Rows from block 5 of a small image classifier, named by matrix and row number. Rows with one number belong to one channel. Each number is 128 + 32 x the weight over its row's rms, rounded and kept within 0 to 255. All counts start at 0. Numbers have three digits each.
After each channel's rows are labels from the 100 images, of 14976, where the channel reaches its highest value: "top examples" is what is common among them; "peak at" is the part of the image that holds the peak. Only what is clearly more common there than usual is listed. The data: retinal OCT scans (Kermany 2017). In brackets: how many of the 100.
# convs0: first 3x3 conv (model.blocks.5.convs.0.weight, 144x144x3x3, each kernel summed), inputs 0-143
# convs1: second 3x3 conv (model.blocks.5.convs.1.weight, 144x144x3x3, transposed, each kernel summed), outputs 0-143

convs0.73:103102131097126111096083140156120121196124097087175122090097125125154144161116134155101099097097112149089142119135104176149133116101151097139137096126134216071091127078200122129092151162113132099057148156063110107134132094085149095095099066072165151089139123085081116122119120109069094094100095126190103141115093102100054151134203165052107095096156151115128112158202158130169142148132094117093139111125093120113121097097159115122112
convs1.73:144134117156149100112142114118047130159186124137132141091045150128100130144147115149103111134162118189124115104147135108080168099087126104175064130124088100108082182117080140135137168151142111138113155097139153142155112171137066130125137145104220121114116129168135115110113097120171117155185091193130153078147133153138127172177072136105177134141107222126135112123101143123127151119053144143175124100145077164155052154108128150122210
top examples: finding: diabetic macular edema (69)
peak at: bottom left (44)

convs0.103:130093075078144104102102144117093068216127135093104110090111076110083093176134167092103115094128157118118103061126084101110071093113149110143114093122124172060110103072134112120125131113104136102089158087128096097117143096097126100131125063084124141118159069087147144092086104117111134121128148131135125152091070034070102108109193115057113091145111137100119071116185128110132138158146086082146104092135074110116115157151162105132120
convs1.103:150143130181185093090117060102126139114138135121197142106114117133095119138146128143082080104171120096071123076146134087080144138125108172161102096119060094147116184143065110145145099178080131154081163110153127104208135149140112131123170177128185118104111118148134136121112143132151146101167095093130177131135181120158131073155114139136188126160121197140091100129094146159189139119127113160146141102147122193185053049105131157152126
top examples: finding: diabetic macular edema (85)
peak at: bottom left (79)

convs0.143:115123057109090135120093081112120128103085104130107093072127105193097090081116122115139061134117130138120136135077134091073118133127109125057075138148086129109142076111093115145091149048126205100128111084057174141081092108122124108117096137099107115105113151110093123153131100132082098104103098119110138117103069174122087104118105101115115110082119044104109154166043095100106128115071157081142093127158086107101094104119171125124081
convs1.143:185069158092101170168126179134174116149117111108186093162124176125119181158114103118149092136083123081089102119167123131148168151154089151094084175167141121157164083059134120162099121114131061137120091156121156123097151094116133163146120094159123094147166134159154175144132075116124151067170170094154079211151112180089106199110120092125119125118129119086144134119183098146121155117133064113121184131121132051103100171135121125128176
top examples: finding: diabetic macular edema (28)
peak at: middle left (31)

convs0.2:127106088099125115091096150106142116069035084149140126101110101163074128110125151167161111183155087191131142109109168123140113147135063122091095123120114083125126070128063127123118148058166190102103123098115156123085096121132110100150112132133131134155149136118116124128088102179098116104154098117068175140124069115168102127101114119139147086081159061151080127173064163139086118094093080063159131177098095134115079058156127133119096
convs1.2:108116149092125187099100203138135113151095116099126106175101125115116130177101081117174110112118072187089090167139104112129178111109100078107148113126192102126126081107152127211114158119182096101149117122116177155137119126118102152110108103148172144178152103152154180131139100093107134156158135117155079119169147189104143163154128085088165150082091152153175121122187116151130125155130034102132227113139115056089115137153121144132156
top examples: finding: choroidal neovascularization (63)
peak at: middle left (34)

convs0.1:121104116107107147096063094116121110113094075168101110084102094143098111108119171135178102096134115104110158102122109154132143074159142119102117165079089131085100089051095094080113122081156178140112077102120104106133119105160138108139094140145110113047126062063113160197091115125124117104117116103097100157093129098130088093098184136123090075114143092092067133162094139068085101181102135126144124149195143078115112090119101131062086
convs1.1:090158138155123140169100168079139134144171136114077168108083129103133083209117077075166147118070134121139164128121141129161117164137174154083178144148184091184166120129095138130114128114112063159148119124158134124114122077102164110127139084108182135138134084142105121138140022123108136121100125144160156075069147112128137190099133096134065193140047116121167107139131082151125178120151134089144158184101105074080130142110110100146125
top examples: finding: drusen (38)
peak at: top left (38)

convs0.7:124080114145115133090058115115142068128112059114131153097115112179109102087084124131126093102102125099115139053092091122108132114146122145034088113088097122105121083062084104114130129101089146152110073085125114150137142121123164101081113126183091113108155051071121136180055131151141124137124105093087108159130128064062050096106155130129091114138102063112057091130113164115107104126112120105132150141157146108105114107125125125074094
convs1.7:133154146114131129152144119072103140133162154144154096126142133114126079117122090071175068112093132092039172147117147124128145119166156207133123106138140108100110122106117131112111165130142104114147098104147149121137129163100174184139128080124174117168146076169105162182147050126131121122224132130133116155157160100157127166118131151144138114068085077123203121101143071169110204142073084105192181202124098123112103132112132162138104
top examples: finding: drusen (28)
peak at: middle right (34)

convs0.128:120119111099122160170127088118167154167128132159158189147091094180130089132136135099169105133150104145165106165079114147119132104161140161099102123140125151068052121129098167164098112106183160136103120126123106130127162054122171126109135145200105110082158088085128155153137078127099171173065074143108114156095096158132123096058127160098146047088123132076222172088149156102145145180114149136132116155160170077136096118137175116111123
convs1.128:112220132111130143117139143096138117114126071145061038129156163125131114111111136098134165147081146101088094169165139147151133091112129159064178172140110151091125119027154132125118147087122159178130068151127098114124110161115133193142123100125066089176132114181142147146130067135129157093195047057143110105134147160113123136170175132165132166042104087124150128114139116142124166137106114097084168137126120133129142157119125134136114
top examples: finding: normal (93)
peak at: middle right (85)

convs0.127:092091119079067113122098150115087151117110123135067141117132101166129126205105193135159081083108166143100161154133117159093071114094111112095102144162073096066092111122109117088086113100116155076117087163109118057066103147219104098126113112127145105093083077145094131131144092138096112146101093153069130106058112127098130106139114069098095079107107122110096158128122144086099118199131143114124115108118078127084128071138116118102092
convs1.127:117146111165127141116149193116128116138124074135100126109099134073134123142120105047172152116089127118087241161096108133159087091177150124038144118142118161139127082118124126101113167076128083151110146176100132131112132203103179179133118137142069121160137111203124136171142064165107128143091091136137109145130191160113122145152149137210104176147126043119140148118136133180106155148126141119121149128116126190111097158136129160164133
top examples: finding: diabetic macular edema (58)
peak at: top left (43)

convs0.17:109141155135064161130103168144139130144115110202136112127118092129087059167185142166097168158135134168109152184138116167061145100140107104130089110078136112098096159089138092093093097065124119075111167047125151132121116102144137135097110132128142117105179183053134153119132093098139150149106108147093099085132116117176082084132101161098145114133104066143119101158079124029170074151102107126159158132094128119067142117079164147122147
convs1.17:122142130100119122093143158116168106135159177101135141192202055111142120078155158167158128169152109100082163135135164172112148136110134189109104116123075111038079147229130117084134189156154068082114196114126129080106143158101125137138141113128154177093113067103135172140134203120145122127156132145094170140102115161120098150187111131075105104123152101142114111132102152154161121143118129117094099166137134192190107130136122171133107
top examples: finding: normal (85)
peak at: centre (52); middle left (32)

convs0.92:138125126113147112091103114143145153072064096118133142162139169168093153128106093135120111132127120117115135125153148082140129161165135123166118040144154160119141131133179098160100124176136110141124125122118159132171138126112153121086110088043168141092118076079132180127187128128124089110112181163160104165145092110152056092129176072134166164144119129128050111147115110129154056010104112117110190131119178135179166096105119113163177
convs1.92:106101178103208114096090148091102140185138131134163169122130148160146086159152091125175102121188054165112091136152108132094157094157103135171108140103112129165104099128083124163152114155151097164109178100113125135115140129109116152110131095128180173137148114080095099108127110127115120106127187202090091069169138133116140167169124056072170076120055161155146098147142144075108147084104102160203117133115136136158140182107141057106117
top examples: finding: diabetic macular edema (75)
peak at: centre (38)

convs0.102:163139096133126106156110113104132167135094114166082141083155144151136180092103168155108118106132080147087171172145088101143153168092132100181140142094156147141137097087142092156052180124078106131119099117106186162162091142168170193150122136078122120150144143163127108119190145045135088087157127232185132125169135183139127123123145151110157134131134167104151128101102050168132144109124109118105074147088177122194085114120105103121129
convs1.102:081138152061188182111096155131053151083130115097169161112182151120132127197151128137149121141138102152130121102084080129120120060104116172162135083126174066112083070152084119145147176153165149113170133112160176136109149139115050153100125096139165137172096131102096140189133119101131135062139138131114104071119179130091134165184130081162148073105059172153125147113136141105099113121086104127156135154160073107145146158117115094161119
top examples: finding: choroidal neovascularization (94)
peak at: centre (40)

convs0.42:106101075056113081141122100096156122136145071170119082078106088122122137140160162106168114106130142172146096129149096099139098124159082080110129151144076126112087122155148151171088080192179183109101153187093100136086115152153127070087149138096162100148130084108073113164132156081059118127071059123073135148114064129102145116114103075073120056104092133130134164121123137129163152122136147139136099119138115135123151152124083132065187
convs1.42:132085152109162124164107171129112129151048112119142112128124175142102115141132101102148130122044173067193116120211130133176142194075136096076145173128150129194210135119122129178122141125121043137120097173138127174158122091105123129125127111122152148101123129131116094131155021112129187154140154103139105043135125115107137192096132141151096141163105141130116114124140129147148139139136093118123108168131079050138102158132116130166097
top examples: finding: drusen (25)
peak at: middle left (37)

convs0.30:054087077164081118122104084112144110082089093126117092107117123180137111108104202100143096112098102109134104089105086110082085157136157120127075104110052166122148058134137081099127106095079142068137098121066085139085118107129155098077100145119154105131148058124096112126112085093113122128096123074126112143156071100112068080140139090107063134117079076116071135130103152084134117087077149099149129124123108074099101136121150129091134
convs1.30:100122144114122121129149142156126111125121118116124076132116135110135128131092102080158158127028163111137088096156119141149118091164073157177118103151192075155111131104098121134120172150090117176085040081106106024126115127147145120125114118119130050124134119156153150137128098097092137091140116050134128168155150144181138108071127136109071100120152145125216131151169079181119157147095089089110137110168117064116184161126131119127175
top examples: finding: normal (81)
peak at: middle right (66)

convs0.54:098076111123153102071096178131122105108137043117107094059098110089103095146088135111114153063110080073115139122114064159133147149164122088117105092084133164127165091057092064108109072107130109105093113102108126119174111183152166111150153124107087122123101103119086138117085115087169105118100066128094122150123106096129095091132119158056108129134123146125085053089121111098086109082149126110126115096116112148110126143068048138100091
convs1.54:152140126145142116092141126077110126084224112107125109151137124121137191104137183099120136146098177065165115127186157151078153146127150096156122087126094091060147142112110122098133149121128122081137099105179123154228131092115171114133120129106125134103109106198137114128142187119093051166140106087129162107153173082119116056129157188107090128122158137125148112129109133148165142128115138147028123133149092146213157149119113179145113
top examples: finding: drusen (39)
peak at: middle right (30)

convs0.48:059095118136138133115085149091099099083150056114124113106083113115105075142123141156134130048094090084072163158115069161117089138178125118107126114071106167108141108085084048090116107097121169086093102074146085147127087142169170121124146134114098103100133094070113160172095119114114136092094154110159112142121104052138111118116125137085087127108160114132103072123090165095105055148112110143115112140110090079096114112068102141102073
convs1.48:136197115124134120069132118066145129075161113133110120132125043136137095082124121153185118136119151083121109145164152157113136137116160173188079134132130090085126109167116131111124171179118075119108139103129088179181116092141178115129113150115214132119110133183160147181142132123096073127103065127126146147141158079131093112115125172098056153155157174104158122126131092184155122170103090118075072134138090165196113108122123194147084
top examples: finding: drusen (26)
peak at: middle right (30); middle left (27)

convs0.88:105103088122114131089127123078120111113094135048126092165161156112163137097065097088162110115142170109152126063056125132143092093110151143128111124141123103091086104119156138119063130152130077137146141110156101091164084121110105131147106143045137187094100089109139127125106124103162095113126167129159059100105119090094162169124163095131109110146147116080092061059163116133145074079094162142117051105135087130143127182187190133145096
convs1.88:148208136144164129125143163124016118139101129152115153160087166113106164151124147103149125156132127180091172094205097118052153125111159122105056157124132113167140143094099146087143122186122119129065149119154153140208136139130095189154130171125099086130093152139149132184130107116115133168179102118134139080132151085175157129173142094153181145166114180165107120147090174154146138131093126099173177114181128112125069120126117116169115
top examples: finding: normal (78)
peak at: middle left (62)

convs0.135:101110069154131125103084131106154083106098076142118096119142100180112128125096181097135113097127131125136148097099085124128137134162152148114146101078082163094102068099100087102136120077054132096133116111078124143120118091152171098104090158116134128091192038064141143151080120091130126130103080115098105171128066061099047096087135103093124090112102100138037094117110135092151123073112170104165130132142134068128130112116125149087118
convs1.135:121152137114133129115142191128084116152150105124115108148095127111116109124114096098153143132049118136119118108192103137136159117178090157200090141150178145152108104117101123110138153152071147149080092064074101062132128133154165154137122108119144081188112120130154142164160118105125130105188132089133079160158153106142145059111143145120147112103128149148194111136167047206125212136034096109154112149191119076143125175098135142125141
top examples: finding: normal (90)
peak at: middle right (76)

convs0.58:101088023105090060107108124103095154113098092124110115057113075117104116102170147132122094182158106153132119119144065142110132162112116079071104154130073098137138084153075144153099128053169162101119145092107110140069094136122095142093100096135095083171122100126078117094119102126090098081141102090100138093110075171122113095145122096104143062113113049122145135137123143121119103111118098082112097149118070137101091090100137077118083
convs1.58:135083140059142161155110214094135111141110105110134085165102154134125110131071126084140059097111081093085091143154113134145196118124120083120100172137141113154157117074115134128098173138143110090140168146124181165158111112171127149119106107159113106147172098134167161125144058121146148160173108069175106137227148185121131171133123129102171134109121166091169131133183114130105158159101101097131192122110119086104048092166123145087156
top examples: finding: choroidal neovascularization (59)
peak at: middle right (38); middle left (32)