Rows from block 7 of a small image classifier, named by matrix and row number. Rows with one number belong to one channel. Each number is 500 + 50 x the weight over its row's rms, rounded and kept within 0 to 999. All counts start at 0. Numbers have three digits each. After the name is the row's rms in percent of the matrix's.
After each channel's rows are labels from the 100 images, of 14976, where the channel reaches its highest value: "top examples" is what is common among them; "colour at peak" is the nearest of a few named colours to the mean colour under the peak. Only what is clearly more common there than usual is listed. The data: retinal OCT scans (Kermany 2017).
# convs0: first 3x3 conv (model.blocks.7.convs.0.weight, 144x144x3x3, each kernel summed), inputs 0-47
# convs1: second 3x3 conv (model.blocks.7.convs.1.weight, 144x144x3x3, transposed, each kernel summed), outputs 0-47

convs0.93 126:504548539419551548489440472573521464544481501436487455517466430469532545520483509502446616525583540562507491491467538559513535348488522455483532
convs1.93 108:519517460496620570506519409336483518508528548499506536554484527512520433481483505538452601423488439421487463483540584506571651542500490530607510
top examples: finding: choroidal neovascularization
colour at peak: grey

convs0.45 094:425499467444429453467506461532480527521473439479480440481416416488518445542459540522444588424529560529529500504462449467429487445459432473468414
convs1.45 070:520533503565443505495467440367509503503489582526532523485518460557515527395461606511395549599537382482439544496501487508518553536442469546411432
top examples: finding: normal
colour at peak: grey

convs0.29 088:414439462484447506479495479456540460442420414438479494471433520510504401416537486495565423473430393465504576512506492573449426460474489537443492
convs1.29 081:564474493576494556450504472419509506500539524500532556435494478556506544480514634516341497488490565506547557553496604500402489542557492530468462
top examples: finding: diabetic macular edema; finding: drusen
colour at peak: grey

convs0.137 158:506538463392493453476477495508473459598492515434474484506489445478482505546455565429496550520581539589500488488475517549483506341432498466439514
convs1.137 133:542488505501630496598532496478512532490454570502541514544556508477511447441429535448541533392492477467484492438574583532612569476483498525604559
top examples: finding: choroidal neovascularization
colour at peak: grey

convs0.59 102:552452538549540540520521565481455585465544546494462547492464451524574522452497438509514540507567489504511573464515443486573580501364358440518531
convs1.59 123:512485485391514535486513471520445565490437512486532523447456503515517447486465535513438516491523449463429578540522514518630513537523509484572602
top examples: finding: choroidal neovascularization
colour at peak: grey

convs0.78 088:512535498479599494503482440546497487508456559371454478480398449392466477441356521425427461468502575489462562481485565428579470532487515433560565
convs1.78 114:457499446445512598436500416539414535539464502414560488441462433440497538411515531529405489474446468477493513496505477534444545540568491503512517
top examples: finding: choroidal neovascularization
colour at peak: grey

convs0.105 084:424540505471487477600501547530481459483478490430421433521482490479560450495436444523550464470529577500573521461460508485481491457367497531496478
convs1.105 070:535503540529475460511508461438487520520560558503538564536448408458528486383379562483494518595524456467502493555528588489634515422515501527487505
top examples: finding: normal
colour at peak: grey

convs0.56 081:471478433513458455514516536532496536564542425432555424445416471432511527373417434429466492470513570444574430346486432500507492455486501443486477
convs1.56 067:556511521510579525570488519410491487507488541528458494512533460479491558551436522503501577501529569526506513430529558504618631384509406429533484
top examples: finding: choroidal neovascularization; finding: diabetic macular edema
colour at peak: grey

convs0.71 119:549486530427544470472480426544475493575532525412397505442441439377452615485373540442436532472529589508521494460509541473590533467405482448501568
convs1.71 122:404502462419572582418509476451397522548464487427540492510460489485534484529549453554518538424400474460465507564517431559522556566558484480547574
top examples: finding: choroidal neovascularization
colour at peak: grey

convs0.53 101:497490489471446429385408458496467499488406396469513448447401464531441462569468479493560465408440460422499525483456446525496520531474519462392493
convs1.53 082:439485490485519522509496503482442552517458545474455337528560498505463543549446440476456467432388561521439545462535451506475530530446542638526534
top examples: finding: choroidal neovascularization
colour at peak: grey

convs0.36 085:489511463498562548511503513432473549513493478471451563443465495436486497435522492464448559543530467517497593436458479503543549499469463398489518
convs1.36 099:521523475429498516516497549586419599479458455518510498520505428574518475541482546478448469474520494455490604553497524521538468510503602430479516
top examples: finding: choroidal neovascularization
colour at peak: grey

convs0.47 086:470413446522513465447623453463578530519497529498547519475516511471446500425441601385400484549517506519520451491522513536512505472456547421444546
convs1.47 105:580508454486461538467498503523500549521505469521471511489509492500499513444441616493347439448507502438476592502503611524519515478531523381432488
top examples: finding: choroidal neovascularization; finding: diabetic macular edema
colour at peak: grey

convs0.136 089:473445448524460507449406465473501452447455494396490429466467526486506473360422508447516461571464451481514566442478477521486470502518562547425512
convs1.136 096:531484486565469580465535488491520536514495473472425496474465449562520484432397599513354462506490424459534576466462696503456529502541476481490455
top examples: finding: diabetic macular edema
colour at peak: grey

convs0.31 092:438509499463414468481529541453488513494440442508393452546483463470518481601436543490531590439565561556552448474454483465418480441434476517430467
convs1.31 075:522520508501433464536522467400551520522493540531445477511493450553511474385424562505482590499598415459451585483473505493454558505412405487466450
top examples: finding: diabetic macular edema
colour at peak: grey

convs0.140 106:595506481504438464386504441494478541401450433459496485476524461534481386498496481508465472444508444443487574512522446489487520553531482452426403
convs1.140 101:526505513468567574508490518495509561505461567481423436456492491539512494562481637525398430443571555540415542484486581491513526534442546441508507
top examples: finding: drusen; finding: diabetic macular edema
colour at peak: grey

convs0.33 086:481506544535442509540585461505453527425566489461361395555496497441502495470516569463500454469520535456547496560499487488461545520396449503501513
convs1.33 114:537471508492418559490503464483511543500454507476519479461496413529507509475428560523457528487543468505439517524483551514439586559485596369459516
top examples: finding: diabetic macular edema
colour at peak: grey

convs0.79 085:516455417502545476433528434496635487473494530491524512459486471474472518446449550444481481504501473516486537510512477614514501490495602490427575
convs1.79 103:543529464509458547425526505511544565538532439539459510457511538482480474456378550541390436448472484487495586485488559507444521528571540417471465
top examples: finding: diabetic macular edema
colour at peak: grey

convs0.19 098:425527483420485474569499477548537503573552461464464515480444454542460514526514516528512483447526554577441514589535460482469478411500514423461499
convs1.19 100:577485529505556539602515431316498568486499542521528479578509492516521495522429558522461562461555430432441523513549614509553590480495420571503546
top examples: finding: diabetic macular edema
colour at peak: grey

convs0.17 129:564549535536593503510571518469480582510522525523504535474473419467493546481521491531482540457574540537514568507595449468566553581402414421529571
convs1.17 163:521508476389547563507515448482429575495442534485509505477492522502543448478476528534419528489519470475447559506547513526613529599503464467544608
top examples: finding: choroidal neovascularization
colour at peak: grey

convs0.9 100:540407493468586478486543487483479526532496522507495443453456446404513578487405520432505535457564600578562497488499565480647471508454446385491596
convs1.9 117:434494469427532573432518476488433556521471494479537438508523526461534444456478491572513533453444441494456504546503492526581528639562518451571604
top examples: finding: choroidal neovascularization
colour at peak: grey

convs0.61 108:460554427426516536521598536494456523515579511412412510437495468451547516497501546497476579464546513466528556536596445566463475476474501450412570
convs1.61 108:508455517513431585519514517452527566459461533497480489533530464508503501443456594451458586505555414496488554526530480509459557502513493386459531
top examples: finding: choroidal neovascularization; finding: diabetic macular edema
colour at peak: grey

convs0.52 075:453483484472527523513560527489568498435499459502570484495448522504479365422533487521461466567462450449487578511427525548514474535502376480480485
convs1.52 107:515535466504483538534502520491480532518524459506526459461484479525491513448487575557339439513425562460525562512488559534479478509593514441408438
top examples: finding: choroidal neovascularization
colour at peak: grey

convs0.107 169:501539487381473466478491499517487464594514490439489510523483451462472518579460543434497572524583571608481506505502539553484499360464500462450486
convs1.107 145:543489548485592488609532496477520517473443562518518510546562522465519459466445528455576554398506436493462517481570552522594570493468517528561556
top examples: finding: choroidal neovascularization
colour at peak: grey

convs0.138 104:567559470472512518402484495479479434430450454503425510397475415529542472362490441584475451514551483437529578514473487579514534484458519430430529
convs1.138 111:492503468492555589501520441433491454500522539480507552557511466560510500432531551556377537496506437498516511517537606525577560586460533338485543
top examples: finding: diabetic macular edema
colour at peak: grey

convs0.38 125:637566529351511505517473536495476511508428533531395467483493469472578488436493515523538433508566485540497479542486489539626568376436448465481541
convs1.38 154:453476496478581546539566412456409493479435545478530486546510455528554485450510540534506524459490431494463537568512557519634560507510588441560557
top examples: finding: choroidal neovascularization
colour at peak: grey

convs0.97 104:501493497463453455512514592448453458496477554578343475489473448567539498418426587540558422508500505492460556567445456543460497448474502457449481
convs1.97 100:481520515477495566523550465439501560543462538486530480531513473601513502480480545548511556475550458515478570523551470508507574496466657399440509
top examples: finding: diabetic macular edema
colour at peak: grey

convs0.111 103:497498504471440385440460541507567480530478467493513448483516470466414465634568450528444558438410549485399431568430477486455542469540393484475386
convs1.111 075:477516527532536400578503492510608508536485545496473442478405540454528523633445433472522529472502503509521523478433449484468484478495471575453394
top examples: finding: diabetic macular edema
colour at peak: grey

convs0.18 089:502602503399484458562491484526436490522418464438401466534394449511464484581509546533548533485525571599477529544413476532472516442435495514461508
convs1.18 064:568481524550515480515514500433490496512526565530534536522485472527519414368351615461574516566533453453455491498562555503549607560485513532585476
top examples: finding: normal
colour at peak: grey

convs0.66 092:516590461516452503524511453472448493503488597560431405479546438411506526510516546546476550505492443513404605517466454602491528477456451470429550
convs1.66 124:568468531527501515513526514405524513465467511516501518551521488508529484539460569475493566488572430517410538583518518501472577534459583422445590
top examples: finding: diabetic macular edema
colour at peak: grey

convs0.25 082:541563468495462519436381537468462434452469478343402438435516522452517484454415461446482412465504614504426537466410498515473481508504473492455438
convs1.25 129:501501474535477564493522383476446474514470486471520518461495368529490537416488611572362491446442489490483512539480565510467527480537557428484464
top examples: finding: choroidal neovascularization
colour at peak: grey

convs0.48 100:472510487482404440382422500493426520501413398471477462470427445553430430604507499510572494402445493415472552526485462493446494551478496482398458
convs1.48 086:461499500433545482551519536494460548506482549508443392515526543511482526537478511484440435436439573510426573454503470514502505523469548623529539
top examples: finding: drusen
colour at peak: grey

convs0.37 134:455515463409519465577538524519500476598523488440492473467459434537553517484498490451458547550523536549505469539561460512492497400440467374459541
convs1.37 132:554470505586563579548508444387510545481476551539505568559508480527504486505455529486442617467586397438424538464553534524504600433511461471526530
top examples: finding: diabetic macular edema
colour at peak: grey

convs0.73 120:451519458488490481484528488501370463582530574493449462475543425493590566519497522471451510471492512511504497538563459474477494356450443394458517
convs1.73 093:586471540541503548502515549431544545486469529555512579555513521550514488586437541517396592452524474535465610573529546499474611507526462453456614
top examples: finding: diabetic macular edema
colour at peak: grey

convs0.98 099:477538579381402472443382544455487545452416443466499478431426425521463472568533482529450425426488374502443493526497492480482498479507467405455432
convs1.98 107:474461482538436540473529440464461505480553543472580461492528479540498459381500648530490438509490498517500504549480478504452491464524493528524434
top examples: finding: normal
colour at peak: grey

convs0.132 079:398464504406447459488459581522454525577496482497486514518405431525516482572513559577459536481542529573488545554490510500413476456474525443479444
convs1.132 077:532469484598466490409530488440563504503522534498508567519472509647484483370450519511479518572546461490523581594508505505562492468571493524517531
top examples: finding: normal
colour at peak: grey

convs0.75 088:493516488445474468514456561458430536490526549529363483497513499539520487437515491569462506402499510437374521573524385514539527399476439420405528
convs1.75 118:528485539531441584508513500402534586492485528504536503532516497578508489502452541507510591469530471510409545572495532508458577470462540432461509
top examples: finding: diabetic macular edema
colour at peak: grey

convs0.1 091:479579506389486432518475467551472498545443481455445497497488448458411527533595532414462530518506541557470462578496482495493512450433509431451410
convs1.1 076:578505485601510444517445498411494518488510551521498524476535388460497527471450373484491461458535475495387523562546666506548574528494464498429473
top examples: finding: choroidal neovascularization
colour at peak: grey

convs0.118 080:522525446488497429434396513499483525524478434505492483411529425484444451603508475503472540495586580528554539534537400449493583508568486379474480
convs1.118 074:515539529601658559514459526469457616506474480553465424540492529390509476515515509537520454439547537469357594481521565512498535533409511507563548
top examples: finding: choroidal neovascularization
colour at peak: grey

convs0.21 087:461439420478435409478488497540473562469467498491483433524456470436459580523527469544510498398446535481474365512449431475471515517568511484469422
convs1.21 074:546519539476599448516575476495444491493533501554432497468510455520514558583504477549509489469367522527545457367468493489534564482484520578456493
top examples: finding: drusen
colour at peak: grey

convs0.110 093:436561452497530411449498525477527510470488436475527416442465497568456460527502468495490512431448421434429575542561392498449459539583518462447438
convs1.110 066:547539539526600507593453491368478626489554500528592486548542508468520517587574566526466520496487512486452569485503617497554480503412443524471491
top examples: finding: drusen
colour at peak: grey

convs0.6 102:542552445515433495536541479490472436400481488521399433507440454551501457347427456483508455447497426425519558471438468520474541535448525490448521
convs1.6 086:461518512397453505478474531520512486499482518484476469474486480633515472529497506503516459522471500524503572521552470508521472551442646403478458
top examples: finding: choroidal neovascularization; finding: diabetic macular edema
colour at peak: grey

convs0.20 092:500538494442511498452455465535481516505488481422501441493457465555496536586488529525518503418475392420449573507535432597542486524456593459475501
convs1.20 084:508485507490483631440547517507476558473554522506483465526535503610501533467406665496437493461523476477581585504441566525539461602643473497584516
top examples: finding: diabetic macular edema
colour at peak: grey